A small image super-resolution model, trained from scratch.
Training: muon at rate 0.015, 9600 steps, batches of 384.
Data: trained on crops of objects in photos (Visual Genome), 123503 training examples, 29.8 epochs.
Rows from block 3, named by matrix and row number. Rows with one number belong to one channel. Each number is 128 + 32 x the weight over the matrix's rms, rounded and kept within 0 to 255. All counts start at 0. Numbers have three digits each.
# convs0: first 3x3 conv (model.enc.1.1.convs.0.weight, 96x96x3x3), inputs 0-10, a 3x3 kernel for each
# convs1: second 3x3 conv (model.enc.1.1.convs.1.weight, 96x96x3x3, transposed), outputs 0-10, a 3x3 kernel for each
convs0.43:111168141056132113125163153124117139121139109135168115110120135113152142161118136136144144133133128142102121129144126095143091130128159116104136081034124183145166151103164127071151171098146119131085087140138107118079114179133177131081076136086103103136106139126092131135085127106123136127097133124
convs1.43:126078117095065095163155141131102123084074109094149130140140132143134165119126170125142038113101067085133131176213154148182157106132142102125093162196175126181200137097120100087107130113166141174196130154121138133126173161150128135123037094127149111144150179172124136137122080059181149141152120123
convs0.44:152175162176159093140124104137157165129112087140178107113136130133150139160191159090187160123147182098070143127149108128168125103125095096116097072106092117152081082175181105180176094160157118149106119133124120160149075095165104142169059111140098174188100152107095132167112178211103167121128141108
convs1.44:141105096146082116125101114084120092129155141120098129121149104125138117091146137063227118066203179066178103177155131170122148155094126160131121179143148105093137152126102107096142071075139105115137111123150103101111140183139107148160116150202109132063086099093091143077144089114122082129155165201
convs0.45:073086143123075166118082117101047096111077105087108140124072161141124135142108152118098089126112122131120112125068107162120062160146113109120108132127154148132114156102111134091124139106124111107122093109117090083031142161141129129120135124130177186152134109097144136073180144108145103138147147135
convs1.45:114163116100126116093077113090136166089082152097093108206166209161126162169142184169157142155140129158125152156186179164174162157156103087114065163179122157172132166109096148116111134121149140110103162225114147132090141107101168173165138131131097071090156085128156116113132128128084093135115119149
convs0.46:129118099205192125131117053116168147118102060117080083094189162151188141112129127149144122119097161138075095144117101152192129148145150114133165135141096131165159148173201126121125143099117120102110122115123102118084135117159110056125137203162094089143074095144104108095065123150062109144141144097
convs1.46:110110129140170179100135117061112068071115154099100097124106106126150119116146057169130103150134142093135140095086160135110125154138140141112085145112157114110140121115145104139079110099065128119138192137111135100109087133068149121122117156139092101150111149183158182195133161145116114115109128109
convs0.47:198168159198147153131144133125071097110090119122156127090070135087068079167176186118137106198164133175155192098152139086122103086111122154157122122069132154125160129124155142144162133155135204175167081068130129131139100151156109135135050095087170153167130109131147125113122188155076085144116123110
convs1.47:065130059118113135128068047147124156158127136133116103121108149120163152152165157103119117086106174100059109110161130162162133187180109108134138105107158127109141163156123118113110145065104112159163112138129108128046102134178134183189132149151139120145082103176142101151158113119095096129129078128
convs0.48:067101148151156184111138168196077156199119169136141160139156111072077095080103142130155130157153126157099095155109000191142104140170114095116105069085091122141128160093146142072092078056075168132116144136094095124089161073107115056109094065125167165146127099143151129125110105124097141120169120165
convs1.48:110085115120083138107109107172156135108125110130146151124172111137104096189176160143124124110144123125111136138124048163170126117136073082095102140149117169183172154137127168107120111065084122136140108136137113117119128132155101116097144132144122144161059073096104142115094135135096119101129137144
convs0.49:108101126109100118148088103088182170124099100130079110072120159166159070203163057110128147117092112116115143075071132123118083220128051110119137174111072233141089119133096135124114096115160087116152126139156158119121157132126130160170157164118143097138087119198133132174121128154081105126099098091
convs1.49:168078035188126143140061119149162128163168112137130129123109113000074066120201149156169190168165155182122110162108094158200053192155151177144064181116110137122064114122171084059145195127191117102128096057127088112142102070102077099098085127076048088153154124109129085142138180200125160180152178213
convs0.50:100163141097140142091111142111114133155136157132107132135138147040009111133117112123111174135111112146161165145174157088105155061118093203191160069034132133067141106090109130141113150156135088104140081105151102152114042101054129152106075038134108102093113117094127126112122144161144159108152144122
convs1.50:121159145158159173123095133201114140147110063141156124143058070078058042088058124134052128106127167073105159129118108177146126167160196109113140194176135074105075109124105162111180151121150127143143076069106115135137072094101142159152097169143167180173132131078059104133144124138144141145130162204
convs0.51:115126123122139105093125169192179162173140169153129133141110137179119151120097130093094094115133122124125121158130123196053068170130106098117151098135097150114146144084127227178150204143204104085115063133112121111129145129135158125109125101092121149140147159138114137151100087130102100162047065141
convs1.51:189126202163062131177134119124143065122084082098148132131095066161128135151162107082149129100131133120097120152089094158045085197136163116146087145154097113102116118108125047096134089143151134149138163193158158137116095139122121156175110159162090083112089104122107099075111081131106089167099117192
convs0.52:107049129099057177121099133126138167148089144178126119143095159090115150118159129107079136197095092159059108177116146109095087119157127161100092140125118173165120160113135161119112133135055107096118128070105147156130090088093076126148123151181167116131133102079114123110072123174095151149106078109
convs1.52:148154185120107161130148151187134129148129124161156176135133116131153112102140129106142077140111131133074083121116122167121156168125195175140131145145120155128152088085065107102082104101126171148108144141121101116144139109068112124084109160141144140122171125101203180120101102164138125135195107132
convs0.53:091124074146098132110087148115163079093101115125115137161177185150161108146155175165202166128210095132056093124174168093188137087107096114134109111111120108131116107110119133121101170064106135085151121086152144077186159169111092121199193144089138181097140142134107110089154115116067109134097081099
convs1.53:142151116111144135113123128181134139171139136093160157122062111112093007125094102198068142165095113149092115139116095145141124159109149143131127126132072156162094118117133142131148170135193119150133183119161148109128131091068118081102117100070186156160138148137141137160132115131125164146125195089
convs0.54:034104104095122171120140141117178122143165154133155086123128158130089098132102116097138102165138109153108109138131131091080112109107104130132137148145133159197123142123100133121114116138145115098092088070089115104100173170131154151097197168118117107098120174145089115088141160118169170139167114168
convs1.54:140127131126083096175102074153121150099098131130123102166216177161171163131130146163158116123132136137129141142114132153130069177183091168158135178139114159173119148138183152157177145131136157150172150146161178143143104070122093066113099111141140114056180164115169145180135129133111070083130071077
convs0.55:147110148151067120189086155130079114176104145127083135139140139093008054223201153231177166133095095142150126112133095192155138104107132185204117165160085148087106131079139106104145112109120139136145110095147177152162129109132109130087066120187112089106093120131129186154072106098101160132089135096
convs1.55:165095139114130124134120128066134122121111144141093176096110111101188217127169153135163168115135082094099105146102132149102141108121093145117089167131134146067117171157205142123127168138164117055088143139143121105166183125164166123104132130076088037103116117152157149148121102126160183174115122127
convs0.56:069151126120142139103148142153083176162086145228164187105144133132118063114105089123111100110087076113068087124160156170159120097079126133126141140128143154160137126156156156095143185153145118137149179145140169142138112148104142096135122129090189136136136047101129053132126107125078050150094107226
convs1.56:112204139126181127146196119165106098149146118116132164124128170122108147131120124132123138162115087143149100081066138151103188150142132132143188132186109105163150122141117120137160136158160136130170115121129154122083119152104113137109073113103163109143122128185113121165117122158158157173138135138
convs0.57:171124159115126099193170138137154121072147125079098117148139119063102100071076110195170140121089077155088145121114109136124119170141176179129146106085100103099168092098173097117142163168121112114096114126111120082114100103112060066119163106121142124128123098115180155152128123153084111119149098140
convs1.57:109078138094039098169076104185135169121098117201136190159125133146097115155090133105100092080065131123150167091123128153113146143088175164109087122167104156094058149175180140141099174142127108069146126121144151166151138163162138161228161228221104142091133157106063121147138071121150067152152132168
convs0.58:081098101093120155119132144123121158134099096109098115158151181097104176001013101117155174144114116159137092112070143164099193191179176090099133118096096096103076159172147112133141115109155155183153123144152154135127147138178149167162115165118140171130178209156145177114079066049145168170161203180
convs1.58:124115117096140152100114128142145111132144146118125123094090119174160142109095131122069084120128195063047131120121146120090150167125156068049089114132146121104097167148144125085117112104074184194194097104086083055084147131103182160136138177157138086092119109083150135119095141120071108118137093114
convs0.59:103132159098114085137208121059077139201177114189186119113131122116119118132130120105108151136159110132163140139178132128176171119158144105130152101134154130125100065051036115148096154227175131159122127103090088121096134164141150141163156138118104109131133135153122126163149117118139101111157151110
convs1.59:109173126117166114161230125141129100067106061110134092111151129103146096155131156154194094092132136112136107109107074117119115116185108088105086112110123115141119111126140086062070128132116110104108136129114135100135065109142074101103154060122072108103136094146167140107150124148154210173091184177
convs0.60:126144070177171130123087110115144150124141159156151129152125149151052100112138115155142133114187110156165150122134119118064124148149110110154119156097105180152170164130118145193146133154100143122113083117088116092125033062087092090121144131135125143089080151142139135133156131104127112135080100156
convs1.60:168160132105155152112111093106144122163099104146130128100110101147120119097075120149127095117136134067078170113153119111073121141148196071107126126127092097104120114089139119135095091100101088091125106157133167120140042048129098120144123125120153107156189118123130096179230118139136115147133118097
convs0.61:151078078116103095117125072109134118116156121146175096125125118101124110102142140165106046094076095154097160128164122136162098070076085137128130155141138154212154152150096101135083110167119150150142164178121093148091143128111156174144185140112118085098125107095148075062110169191145167119255186063
convs1.61:113122095120103146157165186160087106169152068185172150133132134178132119123123156133105095170160041144136129129116130144150123120143194182163152137137171125114132132157135116142098116153121185138090099096134098141163089081091084081117105086116131126079164120179101121180089108085132108088132097118
convs0.62:141183130118122102083163098124108167110156204135147155181104142177109109171148135091120164083181145118155106057145172120185188168154170106131173107101163118152164091151127100131124076089067089152210165132119195150104142129119147160197134202150085136126078148119085103122100118150100107123164148110
convs1.62:132142124122145094112141024130121127159144079138094160112096072096165163106172105143094123078074122086074128111125103141146101116140153161123117126123138141115100116186191138136108159132072116051121053034094080108188054095108072071160071156211148166157103129144092096093143090131127053150148091133
convs0.63:136138153149157103170204182101113087187205195142139099139156144113127153101130133171121159118124119137180083164100074111168163063141123141123146117133084127166116129139169160120134154151127139152142118127097078106114065075103098067076139155163170153123129111106131127135137144132098105085097062086
convs1.63:167171117133090070172130141124122150121126122161143152120119112108141117142137124137168107135193141131176164117083060139107108151137100141141148156147105163133118052049094118068091139129115084130146167152128172167188121146124120129106146171152139152154081131164131126144170144195169161162102139149
convs0.64:080177113124161156115153102087101042135084075065094105090134124160152134139077122066114160133127213148142244057140099079124113146059108119137170107137157165147132081126167132104184073113174149171186135114130107153133112059060074094097118102128122143168159145125091094098099100103086080096092092161
convs1.64:205085127121098125113112103127166160175161124127107107122102109116119169099088167108094092113094119130122104167186122086148092125142106117122115084112096093121150102130143099093159091117153133109089165084101131069084189150144191141173221173139149103153139175159099113130155166109097131136164167131
convs0.65:157132095166154113131113085159118097206155117093116109157124160179120109143123147116079128105088161109069120113115164133159191036076093124124152121113130122143100255144209152125186175159232071066123151123124096072041086082091112142180158118110136142159115102144126138148101149090130141132123126132
convs1.65:153167113155160062190224141150167130143169139106109142087068038109153110106143137117110148110101187157126173112126125144093087121114121124129119060096084122139119081107036094135089073083074123106164098076137099112112188117136108085106114127134152145095138157087153130104099080083154112159146115150
convs0.66:158130138114127175157152125155108098200153105130159150133139162133129113131133098102123127117039090140104094139146133155116118123144152150129148143150124169150142084103120149137067172162100132114110123135151128150116036051041056101111149129102125129157112079120110072125164137156114084155103057151
convs1.66:129100117127157148163210112118147084068105142119129158090157155108171152114127060136107164142085130130073146129089128150099121107129082124062072107149087137201114169104117171145195117129151119137099125122164093130120157130154106108142106115117152119111173163148133127187137155124118088143110109186
convs0.67:152144140117131141142137099111136114061041095041098126111142109130157112132171122130116143113075102076112104088145119110169100077179118076152139115127080116132160141087073075117080084121132113109134129126116117148121156124165119151110219161088149083126145080123189050107128151073115102043136120124
convs1.67:131175139107145139167113153151122144135104141150147142107122132138135138140111124145136179125088153105071115157119143171113171176115156137128186202156134139100135117108148133107156130105166081119149100160092163201126117125078101173154103138146146104060167075149114108134173135094127056112154103059
convs0.68:112178177167112160150121116155101085175151132103106162135182112179171115141125084107070112145119082168141149141117099150101133139069111176160162134132134178145148103080139147089143161101159129091098152128131123120146131176102048081145126139097174111151128075128173114139128111123110061133135140158
convs1.68:176097163144094089113069137114125127108126121144117111130094136142100137148041132130081116113140125156150140146126155104086074161102106090143152092133136079091144134082136156131182157124126171129114141127119141115132116133115139127127155147119147084126102142077091084139163169071119104110150174091
convs0.69:118138121105125124125132098156114151142152155137138126102056094088055086134087112129107147097078121143169121139094112105076121125141171105132086123133117099165124128108127199223160190205189136125100123162126100110084117151096172125099051109147152161126199159135167174181096151151129109101157159160
convs1.69:173161123141197133110136105094144106143127141122134121172170167128131135129175158153112132123073120166110142110127121170118100165184130123101136183119155145110114084110102067097104121121139126169135114141146157145126097063095130131142114168117122087101138109110109115127141127140132064123161088092
convs0.70:130078140178114135121105127106190172099138175104058125169124109144141129144199161120113132178136125120137139107131156149074091167101095159103135156088112138142129110167148114149172133100104174123173124109173102161104013138175151162099127144143128099148143141151139135130140130119136097061133154152
convs1.70:101143078112157124119216069098055065122120117100054054020114155024120100026121130172112107170143128226126119168098110224219182089131136137164116128097114136128148140155148091094109126152152103098073133111165091123129155150129157130105130119096154131163130089142107141100124178255149150184123134160
convs0.71:158120134098129206105173245135148113131199206162213112120093113157128118152154172162137174107097112132124187111101093166102090150146119114103150144107102103123084107157113112169165094131148093120117156177079129123100133084057110102093151062026122097085117123107122130149118077117198163146104084151
convs1.71:111139136119067108155080113139101236057063114147081199134070114129094117102089095118128083129193074100172137144147173121111130131129131144123133124090109152115141106101210102080139132145145128122159215134136182182157130148113148162183128183175027109081000117099121135169107078082127099134140118108
convs0.72:146152108140114089131143107134092099095123129104143184136195151087054130116115159132066157119069098142141169117128149133099123135086115134194160137163185065144215127098100148146166149116162114121090150098151122129192075050095115164137144076080150110087158146124153113087099108144155180140073115160
convs1.72:116123065119136119133134154163161172120070138198178182116166128151179165153174129138098136140115118174106140116128109165126124139151109153146157114131171123135137098141108134137090094096096150133166126121116136107121146171149079069034134157155123098102067131097147135118161159155153130052130098173
convs0.73:165093114083069153134087181113103138146125164095076145105164180120126152081131167090199155093161146107106103103126153129155186070132135055108121061092096071088148058121162094125171109125123123140153119121148103056091182128125165127130149157151145130152142074125156122106167163161117102192176113147
convs1.73:097081101121112116124108072072106123086068122129148187113125145087095141101113121160165133088091089052143072121166172128091107102133147145140163148170127169111152126150208117109107163124104098062072080100130115121109107174183118164162126158182083139086086153121100178107120129205140138149157133128