From a checkpoint of a small image super-resolution model: activation relu, 9600 steps.
Rows from block 2, named by matrix and row number. Rows with one number belong to one channel. Each number is 500 + 40 x the weight over its row's rms, rounded and kept within 0 to 999. All counts start at 0. Numbers have three digits each.
# convs0: first 3x3 conv (model.enc.1.0.convs.0.weight, 96x96x3x3), inputs 70-83, a 3x3 kernel for each
# convs1: second 3x3 conv (model.enc.1.0.convs.1.weight, 96x96x3x3, transposed), outputs 70-83, a 3x3 kernel for each
convs0.35:492481504491499470442469461500511470482472534507484527493568529423479447385409437513533537487534502494505492508508486505511497450475438485523524494493484495486484487447437510572516499558509499443473503492505487498513467502497516505531483462503497484455512477504546521538523549504543538487489489490499490521497524547462513487541516493476514474462470476462503509451457494398448489
convs1.35:547574538530496487527540483533471466509504501521517483438524485467427435444513524515476501454440513457460536549542530503525516512533473482498461575524483523498475517612546462552547519535498552528507538514487540532487515497499508521563513495509548464474530475481547490431529517474529535471473510563525509457539520512542482485560442489483440519520494549496518537527516525561516533
convs0.36:462454471482527527476496525518547453503550464463500488524457461490434470491478479496513523502520550513534533495483531507486529534499486523475466513462491493481537466457499454516615458521498508513514468489484484567541475489466458508520481490503551512469569516496533521483544488520496458514511535527463428580397343606552457563525514550502475535533521520510490504490484506507469495
convs1.36:509474485444470499515571504548528563615431554615486563481488485505526497516508501493538451495565468510490495465526479458521446515454426444497503504570489528558490515485445570469481575495552535458505486438493490458502517526465517517461526512524484490492450492461484502464514466461497467438548477482474507497486470426539544562525459537497417555530470513506468513515517484530512427
convs0.37:496495451461479494498502517476540623476512515481468452515490489511465421491443444501496517540469503535441505501547543576531487569432449522517476489509514517540550537492504466454486516494454490499572529497559438427496516521543431529526335503466509495438449445476528502526465462459528453420468511510500485495580496515537470537508495505528470502488469486506511517509550518497506480
convs1.37:506485579492540551557492523483503463458508454438518528479461514509452497497519545462588501471533477485581488444495468438525460462531488541531549492420462533508553514537499499524481497498518491465547526511535527508455547511500543481510507436463445528494499550494505512425478537520479544496564534546484579532463462381557546498486524475488538511516478471502524478473537423459528464
convs0.38:508570558512504468514504457556499502526560549480482532585559541518523486543566532547534487510510489500479480523464440518472484517492486516523513526469530480426473488467441519507462527562546543476526532475536455448505519465492518518497586498457456482524499493548478387488501552536531566496483484414537462455540544479467558497498458504463502523473515583477493506537530552499484549
convs1.38:507500507482464467469440530493482547514487516503466473483430499482469485512506452482557508524528501470495445484411407490471450506500463494457474498511502529553527522449456554487438496483438540460511427433458477520534481503473572551484525489437512504531540561471504528495506426471558493520506476498531520481475472461472459475472484503444404458476447506512517447517500536484489561
convs0.39:519510533482504515547513558433530554416453523558551526522530491489499483508521510490487512520465531529503519514432481499402426526444523511531484519506481510511494552466527486477535526472470445461407466508462464475452477473457477514447493514483499593569518515534484504497473476420454450416481472469447438414432462452499491470484480492488482483528549542477466361471497472483510500
convs1.39:485468418465512438482464408485492537468477487554522522488502540438419497497464552484468457531500506463499433498476521465419522524470481478438449487474506506511479477450501501453461512502473510526523519559547513476497580535584513491593513486514498402484496525504509513506497505567494505546491549527555515566512542551522510559450436445537444492535489546468483525541490498534532600
convs0.40:517502482478484507511513553498545589430490559526525468460448458451407459528449503559531529477447478441448446449465459480466445533486441441491510504534514527527452513492544473440489495532487495441461572502521572570550490566601500558615438455569455470498474464502382419483601486501612521523550484545531474461549464497536483454494515502512523517527521486526560599468543553453577569
convs1.40:533519510530518465535537497479501471455567491436512475454505532482549546503572565484538521461524602467504545425470520525480495547568538514531471465525498449473512536536524522498569514461456432491388457511469568502438397455560389429525496521487467473519515489505502484531481472387476507423511533408477454472472484482510489449477519444502511490523494490558523493496471438441450408
convs0.41:459516509501520524464514480493469410499453427443424406543548479534495505509468485551453468578470467548484476486479532510461579536490551477463479494489491541505505480451445504485495500491495541467429561500441523541469463509509438511536498516528547456531536433486539461521485468529461427582523467561507495460500498464517545490457491478469524471438530515512466474481498564507478486
convs1.41:450473505423444487463542512470508530532481588517557541495546541549530537531493506465500502433464497457478534432529426439470453462484488431464485457484507529509541556558598523497552539494482480499504493498553485468526481495485458462424498474480501485495553493507491566536521479447553455448508442465450460427408484482455514513473493532509535550478493511513522525483526469434496512
convs0.42:484446414507480426566520454471413450509391462552524502483479461483458433485496497492510555477469560517484520477456509472458479514416449499541508500540479535563520430532537482514504529480457487524474519526547439463466554579430485531466487520541453558584469438549539484502450554590484482515481458471493542553550580529517478445501522479524530481471484555529563474475543484481534567
convs1.42:448495505503507510520483553458510454484495515554568554546537508489545559564488497508539470488544490453462430510510537534498463526440472475436434489491571439449508480467570478453586482447531494512582498517591458542550517504483460597549470471534499518450470435410436497442456412495591504499514509470481477514488526535469446500529456498505412438546479570483530470479505480490560507
convs0.43:504522569498505540525514544465501519476447443510526507478513559505572556554602607526539511509488519502484494503520539520529492484484443497452438531506462465438428397494469429468453463509515487512503481500515467454473494497470454481476498523477485505523496482499482388461492440454517533544461437456434515518494586527449498463481605469497590567488519529430422463453453482481468452
convs1.43:476552611430499531375466491479500482569478498532458438437422439510538457493484461471537497502526498499526545490529483521550507515514506530513478468445505502511571410554583468611623445541557512533449545570468476592506526500446567502513498466452507514550519552587493543579462467525483486517499540523480511498476513534479491458421324417451418490473422446479564550441529504468570589
convs0.44:459490501505519561487511536508598471538661505440529486513475493515473460571558527460549534450551472485527470447514549416445562460449561468512547419459457479517504458502494462517520477565587468479519481541513441539493454453484482462475547495536588514572505468541526440500535511540547492574506474478460483426528539550485557536443541526506608516473582474489508531430481470432473448
convs1.44:523484485484467497492503475481556529481537462466492417500547497492528496461527472537563590550615600489531555532470569487491552535501544418394459456437491538522556457525514487554550473503544454465468490518449495545460538460528555509492587554577528535525478499547451500513436504539392477506394508400521501521547463438530499468509542514447503479490508451500503510488520535470490483
convs0.45:482396492531491494468474464562549507460517466469539509484451441562491465562528468546503537507507576449467551484510523498532545450512538481504530503499533443469476525437491488513526419440521594537503540524494513519484474524419545540429552531461548535495451473508541522559437535476448494457470480459431441556458530617524500590509485486504534528460501546472432509527483499550529505
convs1.45:482462489518498502525553535505457511511454513514441528569496504550455500531472498478561549499510524495494492516430505483455516429456492497469421502509418489473445497521476527544526480506528534463424516477484488478459574474471519449489545534491445501445492489519433482562527489530535517523530485523447489573475503519515541531453467509412506469452520529501439468451514473449530524
convs0.46:460481503511499483552540516471474474498480498557549519514518525452487495480522514494494506523513508484502515482470485455444423506551538514514545472488458470455436525520513439489476394482461492527518517574517475500498425459429402431539541459483507517511459452427512487500514525523493466460551536509479501528475501527542525500440452453503523501513547529480502489507474468496464447
convs1.46:504545504490441522549568514501550515466522531459518512548508502556495516534526526510493530461501552515482565525513523518480475475539570495447485534485499587552571514504546513521517512526510495491472564571531508532546459477516512464467544515533495489449497455481468390471529480468532493488489518497509517522522532534530538494472539494478524503464473451478476472457470494532474519
convs0.47:556518448491448456453505445450425407480443539435443554521474444523484449540460450497569508480536509517512520501453458473484462473474434554481561521545527562505493521523450535425492467531546479482456505511520495481460554500536550540379568546500563477505411453383511437444519472508509515507517479537557506557525454513555468522491578543492521536507503468516486515541511510524515448
convs1.47:540471485524471486492487505545511490574477465540463475499473473499438469514467485442475431466440418451438476541553517511528482572509500392463457474491372548530488554475428492447488552437532524482523570430511568481541531511471513516449539504518490498465484570520475534473519486523507487492491455537510452539508525576482509546465468482450394417504491496475461407576490514471495383
convs0.48:539460535593544511539493521530400546534445580546429577471442516538505506524493490448522494529512487488512498509531406554537466538546480529450523525513579517472491469469477475483505454454538417466556488468549405439528480533479411565498467526496500519505474485541448501470521406484600427474522484476514521529591394547492469528507491512552472550494468511495478482459497509475486533
convs1.48:425502489445481459462446485507475521516512463559545496529533551526547595555559547485513477450521508528591502426516528419517492485563513538483515499497464553553512516507506519515561508495515487455473466441485512457550432486427411520446390531474448477499471496510471522487517494538511431559522431509467493462469503494427504556530524506547455442534442477523508554555466514489441513
convs0.49:613547439586493410544495425473517496507554489548520497480475504464473498489482502569512455534504491495478509562502474561501468495461474501502541503501499532497477664564503530451434452431408505475485537530494500495467480482500493490540507511572490522542414402462497474501474504490491477430470470454550534515518551489499516472477506550476470546507509593495493502534498507475475487
convs1.49:472485496501509493472520446542430523475355551519441577539585511555523514502471494460492439490456450489484456508445453500482495464471458472501503580530495567491480590496502506508530504541480487442468510418509479454548523488520523490530485496513479513457526504494526491483625534514586489494564466503503494515486452467491492468486433501468465514540549564501544564479588537523534485
convs0.50:487502509497524503492516494511490465506483520546513469490485487481481474476518504511558538490505489515505482511522527490467475458501501453436474463433490527528522467547645528496480574450414470501468517518488524506515535466449533514514505531537464488473484513495508488481538482473513503511531524500512477535528499496545528535446470442536576527480562561474464481489543534473533558
convs1.50:501469546471455525489498557491445484501519514521551466513466509487465506489458508504443464461502493516555521527534517517471560512476507492570507540580502496555498473504561453499513455457471535481509394443497517528464473477500485508512575517504533462510495438537424448448515486472525484468512534544475470470454478492470461455443436451466501479509488469567536503510470452463476512
convs0.51:495492561464418518492480526356448549393511542512608518565490490533488506458489506463484518476535544503539480404443486479502430532472403535580536573561522491476526466345520372436574457612529477435485463435476446475504483531520472537515493520498497542503500483465513490534498491521449490530479468490413429437469490506527532457586466462533437466467434463589591548536514513499474492
convs1.51:493525523454494452511500493473427506439438507485444522468508453540510516441472355476516446448495474450555450455506490520586552505540516525575507474508571431539534465437485443473473472424453481546493475525480513492529557484471519448532504507487498534563515528480502514562563507501591503498541528466560531457440462440452439489532521553491485528466527548535483502522535510482479491
convs0.52:532495535488489492484476462485457449468478501494455475500463465530550566452480513466471443516501562506453491507489440526511514529553547499474446498483502497499495458519493421519590443487457536516491482530454451491508552553524536488550491485477510492461536503493528486505519491498530464501473488541461458437489534527416484516536541542453486487509467535456480513501490511535484486
convs1.52:461465513508457537479429503487513479458510478487494548593492576556510535519522502505557499463535459465514480505463483565498478522528488464504486441454443523519515499521528445419496547486533490531552471462502512486479564597535497507478474483426431432522528535529529461460463497442539525458493506496518598547504549463517568565505506485488465513480484469457479521477566504468499487
convs0.53:494498470531535487502523507525467502571485505580442530508548496588596494527559509460531487440511484524542504541498483546511505526550506470492501512520527540541577518510482497503470514460533501507500521543552527510548555538538448473441474534561485506510428481470507525530453449505476509533482516550503461467501493504542492537478549467510542530507520494513498457469541474478531499
convs1.53:435444467466441468470440492491500500512536484530517542451472499434485457481517512576500464575489467576502453496475520464495494453447475517516471517456502443428485474485514474449486443445475475487496447497510469501450414419412498482480481530548514470463497466463496480542482483545459496546482471556479503500471526558484512527474458456579543447516513493482446491501484504517488519
convs0.54:513542530585655583543563530542472499537458486582491542660658579778849643660670585470471487488532496446503489530489507516463534500475514472509454508550496514540496552536467559593521500515481464498530489510531465511561458505538444457538478455534490530536505542515503554515489481504539488446495500471491512463506500476522495507497453458518485486481530530455506521520526525467439456
convs1.54:505500490531527542517516499459420454442460443485504513475497458473552533466498478504507487499557518505528556548553484547499485525542546514475502539476509561535571465465485523478462573574545475501543421460550502508533470493511488549516504543522495514515434448490448428467533551516436506530445451501469481501502524515564534483482436477536435469561496462481485570447412519450449523
convs0.55:542478479550507490504520477483516423479509446540527459550484509549476509574515541475512476487526449500506519448566445523538411450519478488506513470490539469510487469488534457535487439542460488512480449539487492464533490436455461347519485466522536439426525475449492516483525515485570534525480456475542597469678650400474521466461562469456515451461539501538440548489392611472416472
convs1.55:557513527543495555477461463545579531526489509572520548448494451510544506485516492499553496491521465551548519461544510448497539490534482496548462438532490432460482458461552504472495453455442485547535488501445514534516555462484488415467506548510552504554498539519477550512481446498528471487561462443511459530435405526443482491545495516490524468500551514465476433515522413441483459
convs0.56:529516484560561532489520558504523485495545513485535498510469558488497522563485448495528493497505502481506514463548507472450496514466536544504478496499482512492467514585463480497482476472525469483509510474483532464487521386424525477510503517533566518502500520425470469430493528512542479487543431443505650550473529527499376480515502565504475510533466441581471413507493506424507559
convs1.56:505517507492543510432532500548506496523556537471470464489475414459500442460488477487530524440518486467548523478486540504498537507534552560537561564563554504514524538487554533488546503457504427535517418494457532494500498490440490466519516511464578520535492486516477451441554455518485404462490498451475432451389435459506445422505493512597477526512535527557543471565484381510514461
convs0.57:502432509511436496597459507504505499483452463501491487482480527499473486531523518477502491496513495518535508527469470522465404527556554474495575485470497470440465486451435453408472508523551439508456528569471519532463484505525520547581524525492437404410471477427510546466477525482434462421524503493481456536479490550464520604475461444508500524499484438401444546455417523548464505
convs1.57:501474487473488487475477502503475507526544507514516484579517498520481441513492449469516577481493557519483555461443461450456533470451495403467481460556557446519469481472459523534536514479572443486430531568500504516412493499453520537524475438444511528574496574572525520496494515536522523518523530485460476480456525469498501460476505494506518491449505475468459417478475505538587645
convs0.58:480520492535538491537551493515479529575421536506371556479509549503504536465492502538526483509489476513464455521506446476458434458526496528510481479462438479503475510483502480439443495475484547449613486351515591498582570503499482512593490483497522497479429497471500548523507542488444443385483552479528552466511404356570542507498465477451419455512518554462508483475501423510416353
convs1.58:434445494477490539499512544538490516502477469488480492467540505422465537485490516522457456551497452510491430518450491528504433565532403526479474588488431503490414530487463504503487480506490490426439551510498490532568480498552507559555475451467457505536505495535500526535491540618478522600538487568511472517506472503490557586510500478469478479462518470519517503552523482615511498
convs0.59:485488507494506530529535546450513418420507524466494532542503482527445429553475440497495474496463503488485509506498475487509551436491548512499452530527500524486479556551508529514489498492484448439449569499472480481455446513467370480515445553538550477408488461445420459484488453488546439525460439523508474485570430518591472521465433447485430422490477413563485509549457471559436516
convs1.59:521502532522522485526536510409478543450460547534493583512484470510464406467465474465521534529468500513448499554490531549476515579485564436519472523527411515474463514481472578560536573537512506506508483488474494527480499474536483483539553534559580594517520534527510547513576538499533478419505512462506519489446492482471502503544476497531487521528471508476489476492551514478536469